Weights of a small image embedding model.
Model: 64-pixel images, arch caformer, norm layernorm, patch size [4, 4], depths [3, 6, 3], widths [80, 160, 320].
Data: trained on telescope images of galaxies (Galaxy Zoo DECaLS), 88335 training examples, 35.6 epochs.
Rows from block 3 of a small image embedding model, named by matrix and row number. Rows with one number belong to one neuron. Each number is 500 + 40 x the weight over its row's rms, rounded and kept within 0 to 999. All counts start at 0. Numbers have three digits each. After the name is the row's rms in percent of the matrix's.
Before each neuron's rows are labels from the 100 images, of 14848, where the neuron reaches its highest value: "strongest on" is what is common among them; "place" is the part of the image that holds the peak. Only what is clearly more common there than usual is listed. The data: telescope images of galaxies (Galaxy Zoo DECaLS).
# fc1: MLP up (model.blocks.3.mlp.fc1.weight, 320x160), inputs 0-79
# fc2: MLP down (model.blocks.3.mlp.fc2.weight, 160x320, transposed), outputs 0-79

strongest on: shape: featured or disk; edge-on disk: no; spiral arms: yes
place: centre
fc1.199 099:475547579526477492465468515506492494469493441511463561526476487459544439495488438567453543500490478466540461471515510545467530424504571556451420506516538485462477500540465466573561538502486527554495525528570491489453474482475508489447535465
fc2.199 098:482530561523490575484487528439447471428374508524457454547493477492427469505485522492478536528505523488575511577459487523536466475519519512499556454480546473566532530496517559476489511491554501541490469540522469477483593529475543556472560517

strongest on: shape: featured or disk
place: centre
fc1.76 112:507526589486467447462493425439471430425536536565541498523528506471520470604530491500510514492454567524480557434460480491507371484483445456408517532464464539424511524436559457455491534497507499524488531522509489558517577465464574486497524500
fc2.76 107:455521445537537470540582506577579508436453506420515493469440512526526470495484559486474512493539537426513541510501411527501531506494474524470476462497518496479540428567425508476549544566487540475522543491556527566466497531546503511558511519

strongest on: edge-on disk: no; spiral arms: yes
place: centre
fc1.194 115:496494577452451547487504487566485517500517472519515470539534456457454475578473535449494519450560477540514495550470513428463504487409493546528485493469464509463544450514510488518524470470537584554506478503522513498530416567448507437528548430
fc2.194 105:502521453459543481550487560524529522574480510524542475428454471476470526483526477532531607557544474516522495526534439540449478480514448535453399496523449553497552500484513490489526498487546453481571514542494486443501461508459487475477492435

strongest on: shape: featured or disk
place: centre
fc1.238 098:466380473491484496516474539522470529512508487508475632501513523530520540502481548542482517463450485475494484509508496546459510497464438492469481535482483500456495583535469546504452441511549502507459452525489482481502503454534535457572493571
fc2.238 097:427503563481502456549536504499539505513447537462547494493488468624523479525533514496532474575575531456505471475493474458478476545508468442459432468514497436471461498466498494503510539488480470536512521523553510554490498485466485586522449524

strongest on: shape: featured or disk; edge-on disk: no; spiral arms: yes
place: centre
fc1.271 084:521517473498527475490489465485471566520501434453564510462589497453449544497512490489545548553469488550491511550411481555447558553510486507446516512539508458530496492509432469547433456423506541485492528454542521575480425557507531512530537547
fc2.271 076:489468481541499561591516486559522477528530483509558482507440504439500434565565503487480601518507569524541456461528492487505510542498488522506503459573513487449493498508404464509502528455482477510467535495516512489525579496554461531516468472

strongest on: shape: featured or disk; spiral arms: yes
place: centre
fc1.233 083:482526513412523475508471471538508488442536497589556563557495438483495523507508519490490596482517521543474392514518467504551564449489517545420543462503501503472530569500593518517440496455488531507528513547500509507405507460549482441492434476
fc2.233 083:470433397461481550497447573481477436495452508491513489524498576461477497425485422482505450557567491474529517483505520505502465411473463444593477582489473506536446452556497483456604515463474535471470476451502547579483485507422519533514517586

strongest on: shape: featured or disk; edge-on disk: no; spiral arms: yes
place: centre
fc1.120 091:465448583493503448538439490506439528478506524538463493464514386509451529567536523516483496474464510492463474519495468461496585459565443459548481434438513529452610482522414492558441511475563514411438504538528471485519552515482484469520519504
fc2.120 087:525498511517538531517482561524565414532509495471494522457498448433517488510418548606540503455561516512441504421505503484469418446488485542571428509498479503453595485446503516487535547521514485484511542506488513475421489553566468441525453443

strongest on: edge-on disk: no; shape: featured or disk; spiral arms: yes
place: centre
fc1.164 088:522593452422511523523508489522535533517492520489517487523461504493496483415485512548567525503491449559513523495522532438542512470534556535508577423582530427433501588515396489474493524459557524508501553539473458484398452514527432445582495516
fc2.164 074:481478500500413485592439456570523522542547464486451533525484503482567509526515522533482443538488542460533487497516490488583553559510551495581530544571484546534575439492531525532567528433501543478434531425470532511523481462573473524466468519

strongest on: edge-on disk: no; spiral arms: yes
place: bottom centre
fc1.247 106:460482452469471522461488461486431489553495404506462478454552464487612545477545529537567496484463490479577494461502576500470470464495497502526471558518561481497514558506533469486443543548541529502589449493507486502462463516512545494475563537
fc2.247 106:472532582484513419514527489434506547465504487488558511476521509527509596522563518465510541458514502559505516444398567448510401546555523526499481528489474509449503580559518544504520509511461484498449540525496480494466447476520546534546475527

strongest on: edge-on disk: no; spiral arms: yes; bulge size: small
place: bottom centre
fc1.124 107:497525493441539503521492521505523491485554477420512513493482458483515551508550500481540498489466428495516505439496570501515535484515467510533489483441504473509539505538513508502508578526513558544475514511581578420606455622529458497476449473
fc2.124 095:456498608509456448501476484459431552527528557557504460485496475480421446461533505512519445510496515515464540537445505489443447530470517486558483459551516523565495534492569410488562547473501517545531494462519489499549520546482496481503398567

strongest on: roundness: round
place: middle left
fc1.182 092:522511566459531452443485602492550511521492472475462540477531421456485514471517491522477513502458477487567526421495445529537533507542573440533530503511488488500502577419476457465476524485553447530511527467521453507459504462576547518475531560
fc2.182 100:489553451470554510527448525470513476456545470479515487455466459472544501443461409475486487438495499465455499524515490513464558513521475489526479511409445536507539524486549531551455466488453517468549565514565588551487520531446518410553515492

strongest on: shape: featured or disk; edge-on disk: no; spiral arms: yes
place: bottom centre
fc1.108 109:433557500519530531462477463529515543491490477506437533447432414489444488492529527442556470505494452538575501560438566519462453511530474475514473533556490567491435470562532532397574572437551497497461531483522474567486461441498536461515479533
fc2.108 104:559466427495502540535530440514464474500576528442482469409471431461554520435567527516557498479539496504476490533450548471523617494509525502485540455519486488554520426414512527507499436539450559531585531498484514533491512496469453490510476424

strongest on: edge-on disk: no; spiral arms: yes; bulge size: small
place: centre
fc1.11 104:476410445521444518490517451525444481488549491425453435480527469544451430530555474488467500513510414506489502565542501472413516483493456470497504482538558500564549504532439472440541519487493583475593481558466542466516478480489472513492512541
fc2.11 090:480534481486554582492499502518523524436461564494509501537457516450509477481526503483522505481438477499580500449461444532484507534482542515542483492543454505523448573424487475429565512490546470543458533504562542549526547572544478504512475546