config = dict(
    arch='caformer',
    model='image embedding model',
    dataset='telescope images of galaxies (Galaxy Zoo DECaLS)',
    train_examples=88335,
    image_size=64,
    crop_scale_min=1,
    horizontal_flip=True,
    rotation_deg=10,
    color_jitter=0.2,
    targets=['bulge size'],
    num_classes=4,
    embedding_dim=128,
    norm='layernorm',
    norm_position='pre',
    activation='gelu',
    mlp_ratio=2,
    head_dim=64,
    fused_qkv=True,
    qk_norm=True,
    parallel_block=False,
    dropout=0.05,
    inner_norm=False,
    drop_path=0.15,
    patch_size=[4, 4],
    conv_stem=True,
    depths=[3, 6, 3],
    widths=[80, 160, 320],
    kernel_size=7,
    am_softmax_margin=0.1,
    am_softmax_scale=16,
    init='torch_default',
    residual_init='scaled_by_depth',
    optimizer='soap',
    beta2=0.99,
    lr=0.0018,
    beta1=0.95,
    shampoo_beta=0.99,
    eps=1e-08,
    precondition_frequency=10,
    max_precond_dim=1536,
    one_sided=False,
    adamw_lr_other_params=0.00086,
    steps=12300,
    batch_size=256,
    epochs=35.6,
    lr_schedule='wsd',
    decay_fraction=0.4,
    final_lr_fraction=0,
    warmup_steps=240,
    weight_decay=0.2,
    adamw_weight_decay_other_params=0.05,
)
Rows from block 6 of a small image embedding model, named by matrix and row number. Rows with one number belong to one neuron. Each number is 50 + 15 x the weight over its row's rms, rounded and kept within 0 to 99. All counts start at 0.
After each neuron's rows are labels from the 100 images, of 14848, where the neuron reaches its highest value: "strongest on" is what is common among them; "place" is the part of the image that holds the peak. Only what is clearly more common there than usual is listed. The data: telescope images of galaxies (Galaxy Zoo DECaLS). In brackets: how many of the 100.
# fc1: MLP up (model.blocks.6.mlp.fc1.weight, 320x160), inputs 0-159
# fc2: MLP down (model.blocks.6.mlp.fc2.weight, 160x320, transposed), outputs 0-159

fc1.197:36 17 47 65 77 46 44 53 71 17 59 60 55 42 61 71 35 42 42 33 43 61 50 60 56 67 34 48 33 47 50 45 60 32 51 54 26 35 47 37 25 49 61 50 48 44 54 44 27 33 14 52 63 18 47 41 55 61 15 45 48 54 53 44 40 57 41 46 60 49 16 52 54 56 41 46 76 60 57 43 56 53 36 49 34 62 55 42 32 61 43 46 48 12 60 72 62 36 60 64 48 56 44 71 62 52 41 65 58 55 55 63 66 48 43 30 56 52 63 63 61 52 63 37 53 25 67 60 62 43 61 54 47 17 77 54 56 41 67 37 94 50 47 17 67 64 68 08 39 70 46 43 97 47 40 48 60 43 76 47
fc2.197:69 36 76 31 58 57 50 55 45 44 38 39 59 46 13 54 53 71 49 34 46 80 18 73 29 34 38 49 71 48 55 22 43 86 60 38 56 62 65 51 33 57 37 69 72 21 45 41 57 26 63 40 42 56 48 54 63 32 67 83 61 15 75 58 46 43 22 31 10 47 62 38 37 27 36 34 54 46 50 45 76 73 54 68 71 33 38 54 52 42 57 26 34 45 61 65 56 77 36 45 52 56 33 47 39 46 43 34 70 61 54 70 23 48 50 75 56 58 50 65 59 51 68 42 65 71 59 35 46 54 27 39 28 56 33 39 45 45 41 32 32 27 55 45 46 60 37 39 48 59 41 64 36 49 50 53 54 51 47 40
strongest on: shape: featured or disk (84); edge-on disk: no (77); spiral arms: yes (61)
place: centre (80)

fc1.38:49 45 67 37 33 55 38 49 54 41 53 52 45 26 53 31 57 49 67 42 41 78 64 70 44 45 51 63 72 55 88 63 32 25 57 36 44 72 40 46 35 35 16 48 69 24 45 23 39 49 60 42 69 49 38 26 48 30 46 43 40 57 43 58 59 46 64 40 47 62 27 52 58 23 23 38 39 40 12 73 48 55 48 45 76 54 45 65 55 46 27 25 64 75 44 67 46 29 55 60 41 44 54 69 31 52 70 53 47 53 38 69 24 52 66 36 65 55 38 49 40 25 57 65 50 55 54 39 19 45 99 55 37 32 44 32 47 58 53 42 32 53 43 52 62 18 28 19 42 41 42 44 64 51 48 44 53 61 70 39
fc2.38:53 47 57 59 74 65 69 54 38 46 61 73 28 44 32 44 35 84 60 65 52 63 48 51 40 58 46 22 31 63 37 67 46 66 56 35 51 45 05 36 44 42 58 41 47 70 45 56 41 73 39 60 33 28 65 47 37 42 65 41 43 28 57 30 59 52 41 39 37 59 33 54 48 64 59 24 33 55 60 48 28 62 32 37 52 21 36 72 55 42 38 62 43 83 36 58 80 63 56 81 45 41 70 31 38 48 26 54 62 60 62 45 76 34 19 58 43 48 72 64 35 34 51 40 38 43 55 55 50 44 11 56 58 43 58 31 67 56 47 42 92 34 60 38 51 49 67 53 41 61 87 17 57 51 52 53 61 46 55 50
strongest on: spiral arms: yes (40)
place: centre (94)

fc1.211:40 50 47 51 45 30 59 51 59 69 66 42 37 40 72 77 63 40 48 72 70 69 37 58 72 38 41 40 37 46 65 34 45 67 45 55 31 62 49 44 32 42 62 17 55 42 26 64 54 63 45 50 55 52 55 37 41 34 47 27 40 40 47 48 56 71 46 50 51 41 25 56 53 79 65 50 51 74 55 73 27 39 47 57 36 44 29 34 56 50 77 41 22 57 65 38 60 45 52 48 74 72 40 11 61 73 28 45 56 61 69 23 36 69 07 66 19 42 68 60 41 61 68 49 22 58 57 48 46 57 01 64 62 42 65 25 58 56 53 39 35 49 50 53 77 77 58 59 44 42 45 49 73 42 67 51 59 36 52 60
fc2.211:75 55 55 66 60 68 53 47 64 70 61 72 57 56 52 31 68 84 39 55 37 74 65 75 65 72 48 41 52 72 39 22 55 34 58 43 48 59 65 66 62 46 46 30 50 47 36 49 51 39 33 45 64 27 52 28 50 26 40 29 36 81 36 36 47 52 48 41 63 59 36 64 65 57 61 66 68 43 44 20 44 41 65 51 71 48 46 40 55 27 20 28 43 39 39 60 40 29 47 76 47 56 50 53 48 15 60 45 66 40 55 32 50 67 54 43 97 57 54 68 31 51 63 57 35 48 60 48 60 50 33 43 27 51 57 35 47 51 81 71 40 47 82 34 55 28 57 69 26 50 88 51 21 51 53 49 41 38 34 64
strongest on: shape: featured or disk (63)
place: centre (34)

fc1.68:56 61 33 47 46 47 45 56 48 30 75 21 48 69 49 42 51 47 29 59 68 43 22 57 17 67 38 51 56 72 39 52 39 62 49 34 86 65 87 45 64 36 58 42 49 60 59 61 52 46 41 63 47 39 58 33 49 67 56 40 58 58 44 36 63 38 41 72 51 68 59 69 48 44 29 91 51 45 35 73 72 57 32 38 39 45 59 48 31 44 82 49 03 75 32 43 30 65 57 49 62 31 34 57 50 78 54 53 69 60 58 49 55 32 48 50 54 61 68 32 55 62 43 51 41 62 31 55 39 32 17 51 48 52 60 42 50 23 73 44 70 36 16 29 60 70 53 50 59 51 57 57 67 61 45 82 49 20 39 49
fc2.68:31 40 15 62 50 41 67 44 59 57 37 55 69 35 35 46 45 62 40 58 39 33 60 44 57 47 40 40 62 37 26 64 27 74 64 38 51 62 18 76 55 68 53 81 52 35 37 66 41 61 65 42 74 45 28 41 35 33 13 33 27 58 69 53 25 72 38 39 25 20 46 57 51 61 23 11 53 49 65 46 59 41 43 17 35 55 31 68 46 49 35 32 45 48 40 60 61 33 50 42 44 67 47 45 59 47 33 62 66 39 32 63 53 83 39 36 68 43 38 41 29 31 32 53 56 22 69 32 71 45 52 62 51 74 68 39 52 37 31 49 43 58 46 64 56 42 39 65 42 42 58 47 57 57 23 41 47 77 52 57
strongest on: shape: featured or disk (63); edge-on disk: no (57); spiral arms: yes (48)
place: centre (40)

fc1.191:69 31 46 29 21 37 33 41 69 52 48 64 72 52 61 73 33 58 53 64 56 41 30 52 21 63 33 48 24 46 65 36 64 31 48 27 38 66 63 54 63 52 51 51 48 45 60 36 71 53 33 71 45 51 52 63 57 19 77 25 54 40 39 28 79 20 57 37 45 48 40 67 71 39 48 54 51 56 27 61 36 62 30 39 48 18 56 54 33 60 52 48 80 59 80 57 31 66 64 58 72 27 61 46 54 69 19 65 40 59 43 53 45 66 53 67 53 38 29 32 67 47 60 72 44 53 75 34 38 68 63 68 37 48 44 37 66 40 33 63 57 35 68 62 50 15 38 52 48 31 48 44 27 47 41 60 60 49 29 33
fc2.191:73 50 56 54 30 56 42 24 37 37 36 56 61 43 50 43 48 63 68 67 53 39 52 54 41 60 36 66 62 28 29 34 52 50 33 48 17 37 43 77 59 41 41 60 48 52 70 66 11 31 87 56 39 51 36 31 46 37 43 64 41 50 49 73 68 21 46 50 51 61 52 47 53 53 27 70 74 62 56 34 63 37 73 64 54 60 55 58 55 49 72 59 44 55 76 36 61 77 52 69 41 42 58 59 35 50 69 39 51 36 45 68 65 75 41 31 43 31 67 89 39 67 38 19 50 45 65 41 63 46 23 30 57 44 48 47 49 34 61 28 38 41 59 36 31 42 24 58 53 53 06 39 69 52 44 40 15 48 65 37
strongest on: edge-on disk: no (50); bar: no (34)
place: centre (44)

fc1.272:22 61 60 55 73 43 56 41 61 44 51 67 40 67 25 48 54 53 33 45 60 82 19 41 54 48 47 75 57 55 33 42 60 34 34 33 61 44 23 49 39 57 38 61 59 58 76 63 51 51 28 12 34 72 58 52 39 76 35 73 31 69 46 64 43 58 44 57 65 51 71 40 45 49 79 48 45 39 30 59 57 55 09 65 49 52 76 45 33 64 67 73 57 61 42 71 41 52 40 44 46 27 65 44 60 51 49 68 39 57 55 42 29 40 64 33 51 77 53 52 58 66 58 70 14 43 75 51 53 52 28 69 48 57 10 55 84 43 53 46 53 19 39 50 42 69 51 45 48 57 39 47 42 59 75 46 55 22 59 63
fc2.272:41 70 57 38 62 57 73 60 61 24 27 51 48 47 17 72 49 44 43 56 49 62 61 66 50 77 79 58 39 85 38 64 52 32 53 56 41 56 50 28 62 51 52 77 26 39 69 40 60 58 33 65 40 55 40 69 37 69 36 25 54 69 50 77 44 72 43 50 54 54 45 43 61 30 50 64 34 40 64 39 69 60 79 43 75 56 74 28 68 65 60 86 48 48 50 23 67 29 66 37 48 78 54 51 39 35 17 76 38 57 35 44 74 34 33 66 57 59 60 43 54 45 58 45 20 29 43 67 44 45 48 48 46 61 44 64 41 48 67 67 46 51 51 54 32 43 16 56 27 40 72 54 25 48 64 52 49 40 69 52
strongest on: edge-on disk: no (77); shape: featured or disk (77); spiral arms: yes (66)
place: centre (100)

fc1.243:51 49 56 48 51 54 67 48 38 60 36 51 56 46 45 22 59 54 45 34 42 49 43 35 53 67 34 63 43 64 50 49 48 37 46 53 50 43 27 50 37 65 54 19 43 44 46 45 60 75 49 57 65 25 43 68 66 23 51 74 65 24 57 41 58 45 39 47 55 83 39 78 47 58 50 57 45 15 31 42 52 52 45 33 54 18 49 37 43 30 55 52 65 44 61 29 34 38 63 27 41 71 44 66 68 61 61 33 34 38 58 54 48 46 52 42 63 50 62 50 51 79 44 30 84 41 57 46 33 47 64 85 56 33 41 49 46 19 37 61 37 49 73 00 55 28 67 30 43 59 77 46 54 42 58 47 49 42 98 23
fc2.243:38 72 57 54 39 46 56 50 55 39 40 30 30 18 63 60 70 49 84 61 40 46 55 41 52 55 64 33 82 73 75 51 34 45 65 60 48 67 55 53 60 32 46 61 45 74 18 44 57 30 55 22 39 68 43 14 40 46 38 51 52 43 40 55 87 70 34 80 31 33 34 39 21 76 48 42 38 32 54 69 30 53 36 58 74 68 49 52 69 40 47 28 46 62 49 35 40 67 30 55 59 44 29 32 34 50 42 46 60 52 39 64 44 37 32 42 44 45 72 58 18 48 62 53 66 63 57 71 48 58 54 57 33 61 65 36 62 52 41 66 72 68 44 60 47 66 76 71 53 39 91 53 47 55 30 64 59 37 56 57
strongest on: spiral arms: yes (93); bulge size: small (66); spiral winding: tight (62)
place: centre (95)