python train.py --arch="caformer" --image_size=64 --residual_init="scaled_by_depth" --shampoo_beta=0.99 --steps=12300 --epochs=35.6 --warmup_steps=240
Rows from block 3 of a small image embedding model, named by matrix and row number. Rows with one number belong to one neuron. Each number is 128 + 32 x the weight over its row's rms, rounded and kept within 0 to 255. All counts start at 0. Numbers have three digits each. After the name is the row's rms in percent of the matrix's.
After each neuron's rows are labels from the 100 images, of 14848, where the neuron reaches its highest value: "strongest on" is what is common among them. Only what is clearly more common there than usual is listed. The data: telescope images of galaxies (Galaxy Zoo DECaLS). In brackets: how many of the 100, against the usual share in percent.
# fc1: MLP up (model.blocks.3.mlp.fc1.weight, 320x160), inputs 0-79
# fc2: MLP down (model.blocks.3.mlp.fc2.weight, 160x320, transposed), outputs 0-79

fc1.315 091:114091130158185069129127164171146105102139124095148161152123097188164126112192106119105155073160177112098112121115156127106120064151142094129135151105180091150130158139106153148076149130144095117213100092086154154129092102120105082169138173
fc2.315 085:168129097139165089139145136123075122148130136152109162136153055119144162134104170178076094120199136136099127128195095154155106094125134133113088030169054152091135054110168140151132120088155125165176077162157167174169087151100123161127130081
strongest on: edge-on disk: no (63 vs 24.7); spiral arms: yes (55 vs 18.8); bulge size: small (39 vs 7.2)

fc1.243 092:122151169163103107118148152136117124143126091175122083154112128117112090152136189188129141124078095129172223136171153121099185129128197092132157114158124116166097093104112115139148112126119096102123085162129162117130117094078133110130152116
fc2.243 118:114161096128177160082087149130159153106116167111154060135165106177151104134103133153074068150157136115108134235131114192158152153148129141074137055160110166171156136163103149124182152149086133065091126159099154069125079111115149151050143103
strongest on: shape: featured or disk (61 vs 30.5); edge-on disk: no (52 vs 24.7); bar: no (33 vs 12.9)

fc1.153 112:160107066156172116129189137132136103135159110149125081174118183089122077088171105153130117084145099126110049102127123147101143162119087151123115144129117139187157123153126137062119162162110088117166087152151077147120087108132145074110067107
fc2.153 103:117194132091144072137149143128113054171105074109123166090128119116103171131194147133120089113115080183147131082144146122158198118159186133113100196124085139118142123102132165132147145171120109211135112148099186093144156172127145114152128120
strongest on: roundness: round (47 vs 20.3)

fc1.186 096:116104127122083134095094088073134155145078202115112118168110088100140161155172111167069091103151110132127116071153072115120181099078144115124174102130153133125123100111134152059125101156082158125154149074129102150081115155219145119145122158
fc2.186 096:151148112131081123211090118169093135143179135139119110112126144136112029109073130143124164172138135089167098134116076094116106137081103172161171162164104118099118077101130099111089113118121125148125130145052132165166107148089180111065187114
strongest on: shape: featured or disk (65 vs 30.5); edge-on disk: no (56 vs 24.7); spiral arms: yes (46 vs 18.8)

fc1.291 118:170137073105110168106131147113126117109142130128090111178144118117108104094125134114126157097118114153170135099161098186130152075120128149203157136161124112118132134088096182132124064147136143132169135233122053110102095136092121117090126085
fc2.291 118:148106118084170090132130167088076076124094152121136176130139125096088154129129133148096142110140135115138104136104127127139148207133147075115129099106090119192147117102192095077080139085124127047123132119122111082181148132144159160099130144
strongest on: spiral arms: yes (40 vs 18.8)

fc1.102 097:151139180120120115119179121132120112117156110161145133112153084138138115153151127098099184064190124155142153138155144163110135154112076151112040153147129152099167128099124101182116098109154103127080098132135119115127092129144134082136118118
fc2.102 100:140092141103098117127091136094099033158118150151205184136124100126160114179208122123084175100107090178102108180137157213085189134160115110102170111143077194091133188121111168141132132050102134137187161147128136109164145076106142114169135141
strongest on: shape: featured or disk (74 vs 30.5); spiral arms: yes (55 vs 18.8); bulge size: small (35 vs 7.2)

fc1.274 110:110104147110112106096109172111121113102129096093154141142129130107153128161101109124139114125136122108146124140139129165053167082080131168082075191121141137148177122128119106153167129146131126094126178130159156191082078171144189096133130125
fc2.274 107:123147084112144140160061161085090167126137119182129108130062151115113111103069159102127089089135127156156176149141111164125119108201124138138138074169108104084099099135148147137132098136163135124138119111082147137079160086118161163102126020
strongest on: shape: featured or disk (62 vs 30.5); edge-on disk: no (56 vs 24.7); spiral arms: yes (45 vs 18.8)

fc1.82 085:164045102097120156118182121096133147104155147136073119108092128101124144127128089128165121182159116089110143133158123145125133191169115107118161164130192086109091087153089161132144184146072177132160111089130155123114129138121129165137163065
fc2.82 088:106141106101098149176145113116143165186119091101128124096157044164116123157201144183111106144101126127114143134139156109096079117113120059183144129101093122146082187083156156101075100155104120122140129169153114142116172058102151103118069092
strongest on: shape: featured or disk (74 vs 30.5); edge-on disk: no (73 vs 24.7); spiral arms: yes (58 vs 18.8)

fc1.202 097:130096118135146105167081134120061177083162128100153104138092107065127179114158064159150138132108167116105077143158082179161172149181144121067084129122115148171065139075153115098138148176123133131139139091142131091046157134161126186087131097
fc2.202 119:080136145133139163154137167133185098116181115171163157142137085135122109116149155152127164141127174108064082118179169174106102169097126143176179125094178157163120110138145133089138179081103113102109116091187102104119081170162171104164054156
strongest on: shape: featured or disk (60 vs 30.5); bar: no (31 vs 12.9)

fc1.156 104:112045100065137171060105139172064103107188104133134096099125126059140159140170106158186109114151169151145136141150103160156097172121143107144084130145156140160065133101137112155140160116148139139080134167131109105108144138132124082131208151
fc2.156 101:148136168149165145169123131112068158095155105099080106168088109104105130121097090142135140149127115130116042154113182140134133101144134172106146155127130067090142169112164173153242097125118121182159152151136136097106093111176118119080115116
strongest on: shape: featured or disk (76 vs 30.5); edge-on disk: no (74 vs 24.7); spiral arms: yes (57 vs 18.8)

fc1.167 086:121066103129154096182119124134132183137143203093149204157110108178115180131095153142133151176074065103139121123097130065149064117126163102062148104170106144117119186120081124141111103197096143130117140198140102115133146098186107076189100126
fc2.167 089:136148107121136096144159104159088149128164160214145168096165177138101159108149100132089086159137179156112104127087181109117153124171146124137109190136139121160087180123130098161108101117138091136062077099187098170139138178125113194141177128
strongest on: edge-on disk: yes (25 vs 5.2)

fc1.100 108:110105145096148067147142107150106104114179125077126114138105141145138089152132102168102171134140110075159149137141101090106103115150094176149139076171141121199161186119118167096156155097104188127169221151113172087185118133121157107200085148
fc2.100 089:185127124114155115118116144117149081175093108141171143125107075137094115146147157120140145124110120099108166130156073193163146092114129079137114142066119141076110143080108094142153128169195120146103149203212127143111066111138206131108129126
strongest on: shape: featured or disk (70 vs 30.5); edge-on disk: no (65 vs 24.7); spiral arms: yes (55 vs 18.8)

fc1.197 096:132114137128129124138139157069109140134097100116126070148161160075127121108145086165077133196100084147156066132171101131137173225133150128120134103131115151131134042079179143101124144161133118095148149130186104117176116147107136173174110090
fc2.197 108:104098116158114105059199167110145081144120109153120201134134115080106082103112108100092127089100184118051133117123113184094172129164125081072121092130128140113117115126122156164157136140130035155113108115134150120128106132159087166120169134
strongest on: shape: featured or disk (71 vs 30.5); edge-on disk: no (57 vs 24.7); bar: no (37 vs 12.9)

fc1.91 083:132175171098159135158141161123103078119117098159100157120142133148082169111165124175115143130113129139166024152117099126098138135167192146078119092113102075119162125174128166095104129225135127156115156077139149157115141144164077100078106146
fc2.91 083:099157162141159094089159080116109124079147133105138148159144129191122056140098189122120148124163151124152180091118089145129128101203113148148107126160101126124156074208104108102175103154134127162097091080134131158091145053142113157196153164
strongest on: shape: featured or disk (64 vs 30.5); edge-on disk: no (59 vs 24.7); spiral arms: yes (47 vs 18.8)

fc1.5 105:138099129146141111104125135153053100097178128104114151132126092065116108153141108109130154131142109057119081194116091132126189088147132118118119121132131114112151097139175124145132169166154140198117119116129130119165181117135100141208131123
fc2.5 102:123081146081134157094160116092165141108177162213049133081146147132192114137138125159126083140141098107176128133080154135149152165111103118172092109146116143184108165127133102141166155131097126102151159169126217115139094150169149168075073125
strongest on: spiral arms: yes (42 vs 18.8)

fc1.81 103:136140141153090070107115117125097127116116127097149099102110135129154144129140100179144165137099122159183122120135139101150049142156159172162162155104097113116112116156126214175132175126111153171149091144148123198100084095118128114169145129
fc2.81 106:094202154163152155159108199113129092100120188165055173184164163158145131102172098128116170163148117177136119085126113138114100115132139064135143112071146121192142144111179073128144151144110095159125148141181144163173194166099159161122136185
strongest on: edge-on disk: yes (26 vs 5.2)

fc1.135 117:094182156183114082157114152116176080130203119138080127118125148201160137133122202071131065084158133136095127059123101120118105141120111108114117160143087107106157122094148153105118191140105105123070085144100178124178120163100134044156101072
fc2.135 114:102095132090080110128196153124171129091072165112155123140084123092181111119123146138121161111182138182160122131139101170076152133194146071120174110111137146158167158124093160065113069141157149181163082121097104111131182130148159099190170072
strongest on: shape: featured or disk (62 vs 30.5); edge-on disk: no (55 vs 24.7); spiral arms: yes (49 vs 18.8)

fc1.12 110:147098136099144150173132140021089088159121150165071113123095113121113092164133116154120176054107105137135138019130022125097165152106143107107182149111096132163137134159144152161164088165081115145159142109139128091183104127140151138122110116
fc2.12 104:160133081092138171153144074187118121136137073194127043132190155120114120145103132127128109097139180108110173177161126122129119112205097118179125115120117109117149078102128161114129127112125104144103136139149173117081109110100105151104135136
strongest on: spiral arms: yes (42 vs 18.8); bar: no (31 vs 12.9)

fc1.119 102:103117101160142165149160132136126101176077132117130102097096131076101149157175110075148130097121088146093090143178123172160133129115121139165118129127117143063172113119085177087136096164072145151152111120085127083087142081152127085060135164
fc2.119 101:099150201113128061096128138203138158082132080136155127172124111128177111109155147119140138138091079133136123103079136094160139186140188077131130144138130111151073104086097058140126098087137139118077164103152144082081172116127164076093116119
strongest on: spiral winding: tight (27 vs 6.8)

fc1.16 102:149072140149107073172105121082110177129122113145137146162119112174056135145145118097163158138133132167164132159122116169108071145122090118049131115138138109118165091150107163103142118129099145121130123177166118061140157113056189132115170100
fc2.16 097:160174108144133126096168112157115121145145084166083079109132138098118148111141138148127132116158150092140114106081150096109194143147123154125127130074131064123081175165180109216085181151134155132199102105190111137114137130150143113110123140
strongest on: edge-on disk: no (52 vs 24.7)

fc1.266 104:117146176122122171124106189181120152148046099129118134097023093133133079145118127100147141135133159156144137089175091124133137150114153126124155133119127137066144204134159107111179160178138131149129143121066176087130129109097132106123130155
fc2.266 096:107154093063159182159158116092128140164143154129166125125119109149113127075114101156072180163086111117170156134101166111151109171119158072138246105111130091132146116160148151130120078127097105132158144135143154172064128105126150104130133113
strongest on: roundness: round (44 vs 20.3)

fc1.44 098:124085089107144091129066087107122110124059123094127165164125109046168132081121204094111101128126073114116135082119080126077166135149102158094121090112108149126100137143084169160133153084146109143145106198113067165129139178132103164153127155
fc2.44 089:165151111075123105111128101127068142187134133142148127109087123111155087075111089059092107109101208195149137118198142144149146156108131156137079150144198140079107168180140173101108100088116164117174116100177129196156158092136101117160118170
strongest on: shape: featured or disk (71 vs 30.5); edge-on disk: no (62 vs 24.7); spiral arms: yes (51 vs 18.8)

fc1.149 105:124062091137114129129174112087151115127062116085128121170156112122118126162113202142136096155127120122150143110113095070180161063167144138067111111099133159147153125090135140146137131116110138154117087153108110178058104122136029144121112148
fc2.149 116:136166128071164117144078071140067147108148114145148108134127103125192175156137047160151087151022142159134105087167137157136110079132141117198109130150128053112143104126122171085156111071100176093142178104147141124171099081121122141135147076
strongest on: shape: featured or disk (64 vs 30.5); edge-on disk: no (52 vs 24.7); spiral arms: yes (44 vs 18.8)

fc1.181 108:087072118103191120135168190176097101163146125139102178121168166119147194183142166126122128140124118083150162087124136120126123138116067121151064136113111058083098115141086136098112104058115168066105151097079102142099132110112128079095107191
fc2.181 123:114085101070103148181097076142125123121111129210214195123102129177148081143137125139139100134174146063162129173134123125141098090091128148072148194082169154114124094131094140145122151127060148163131168157173132070116108110134117160137178105
strongest on: shape: star or artifact (27 vs 1.3)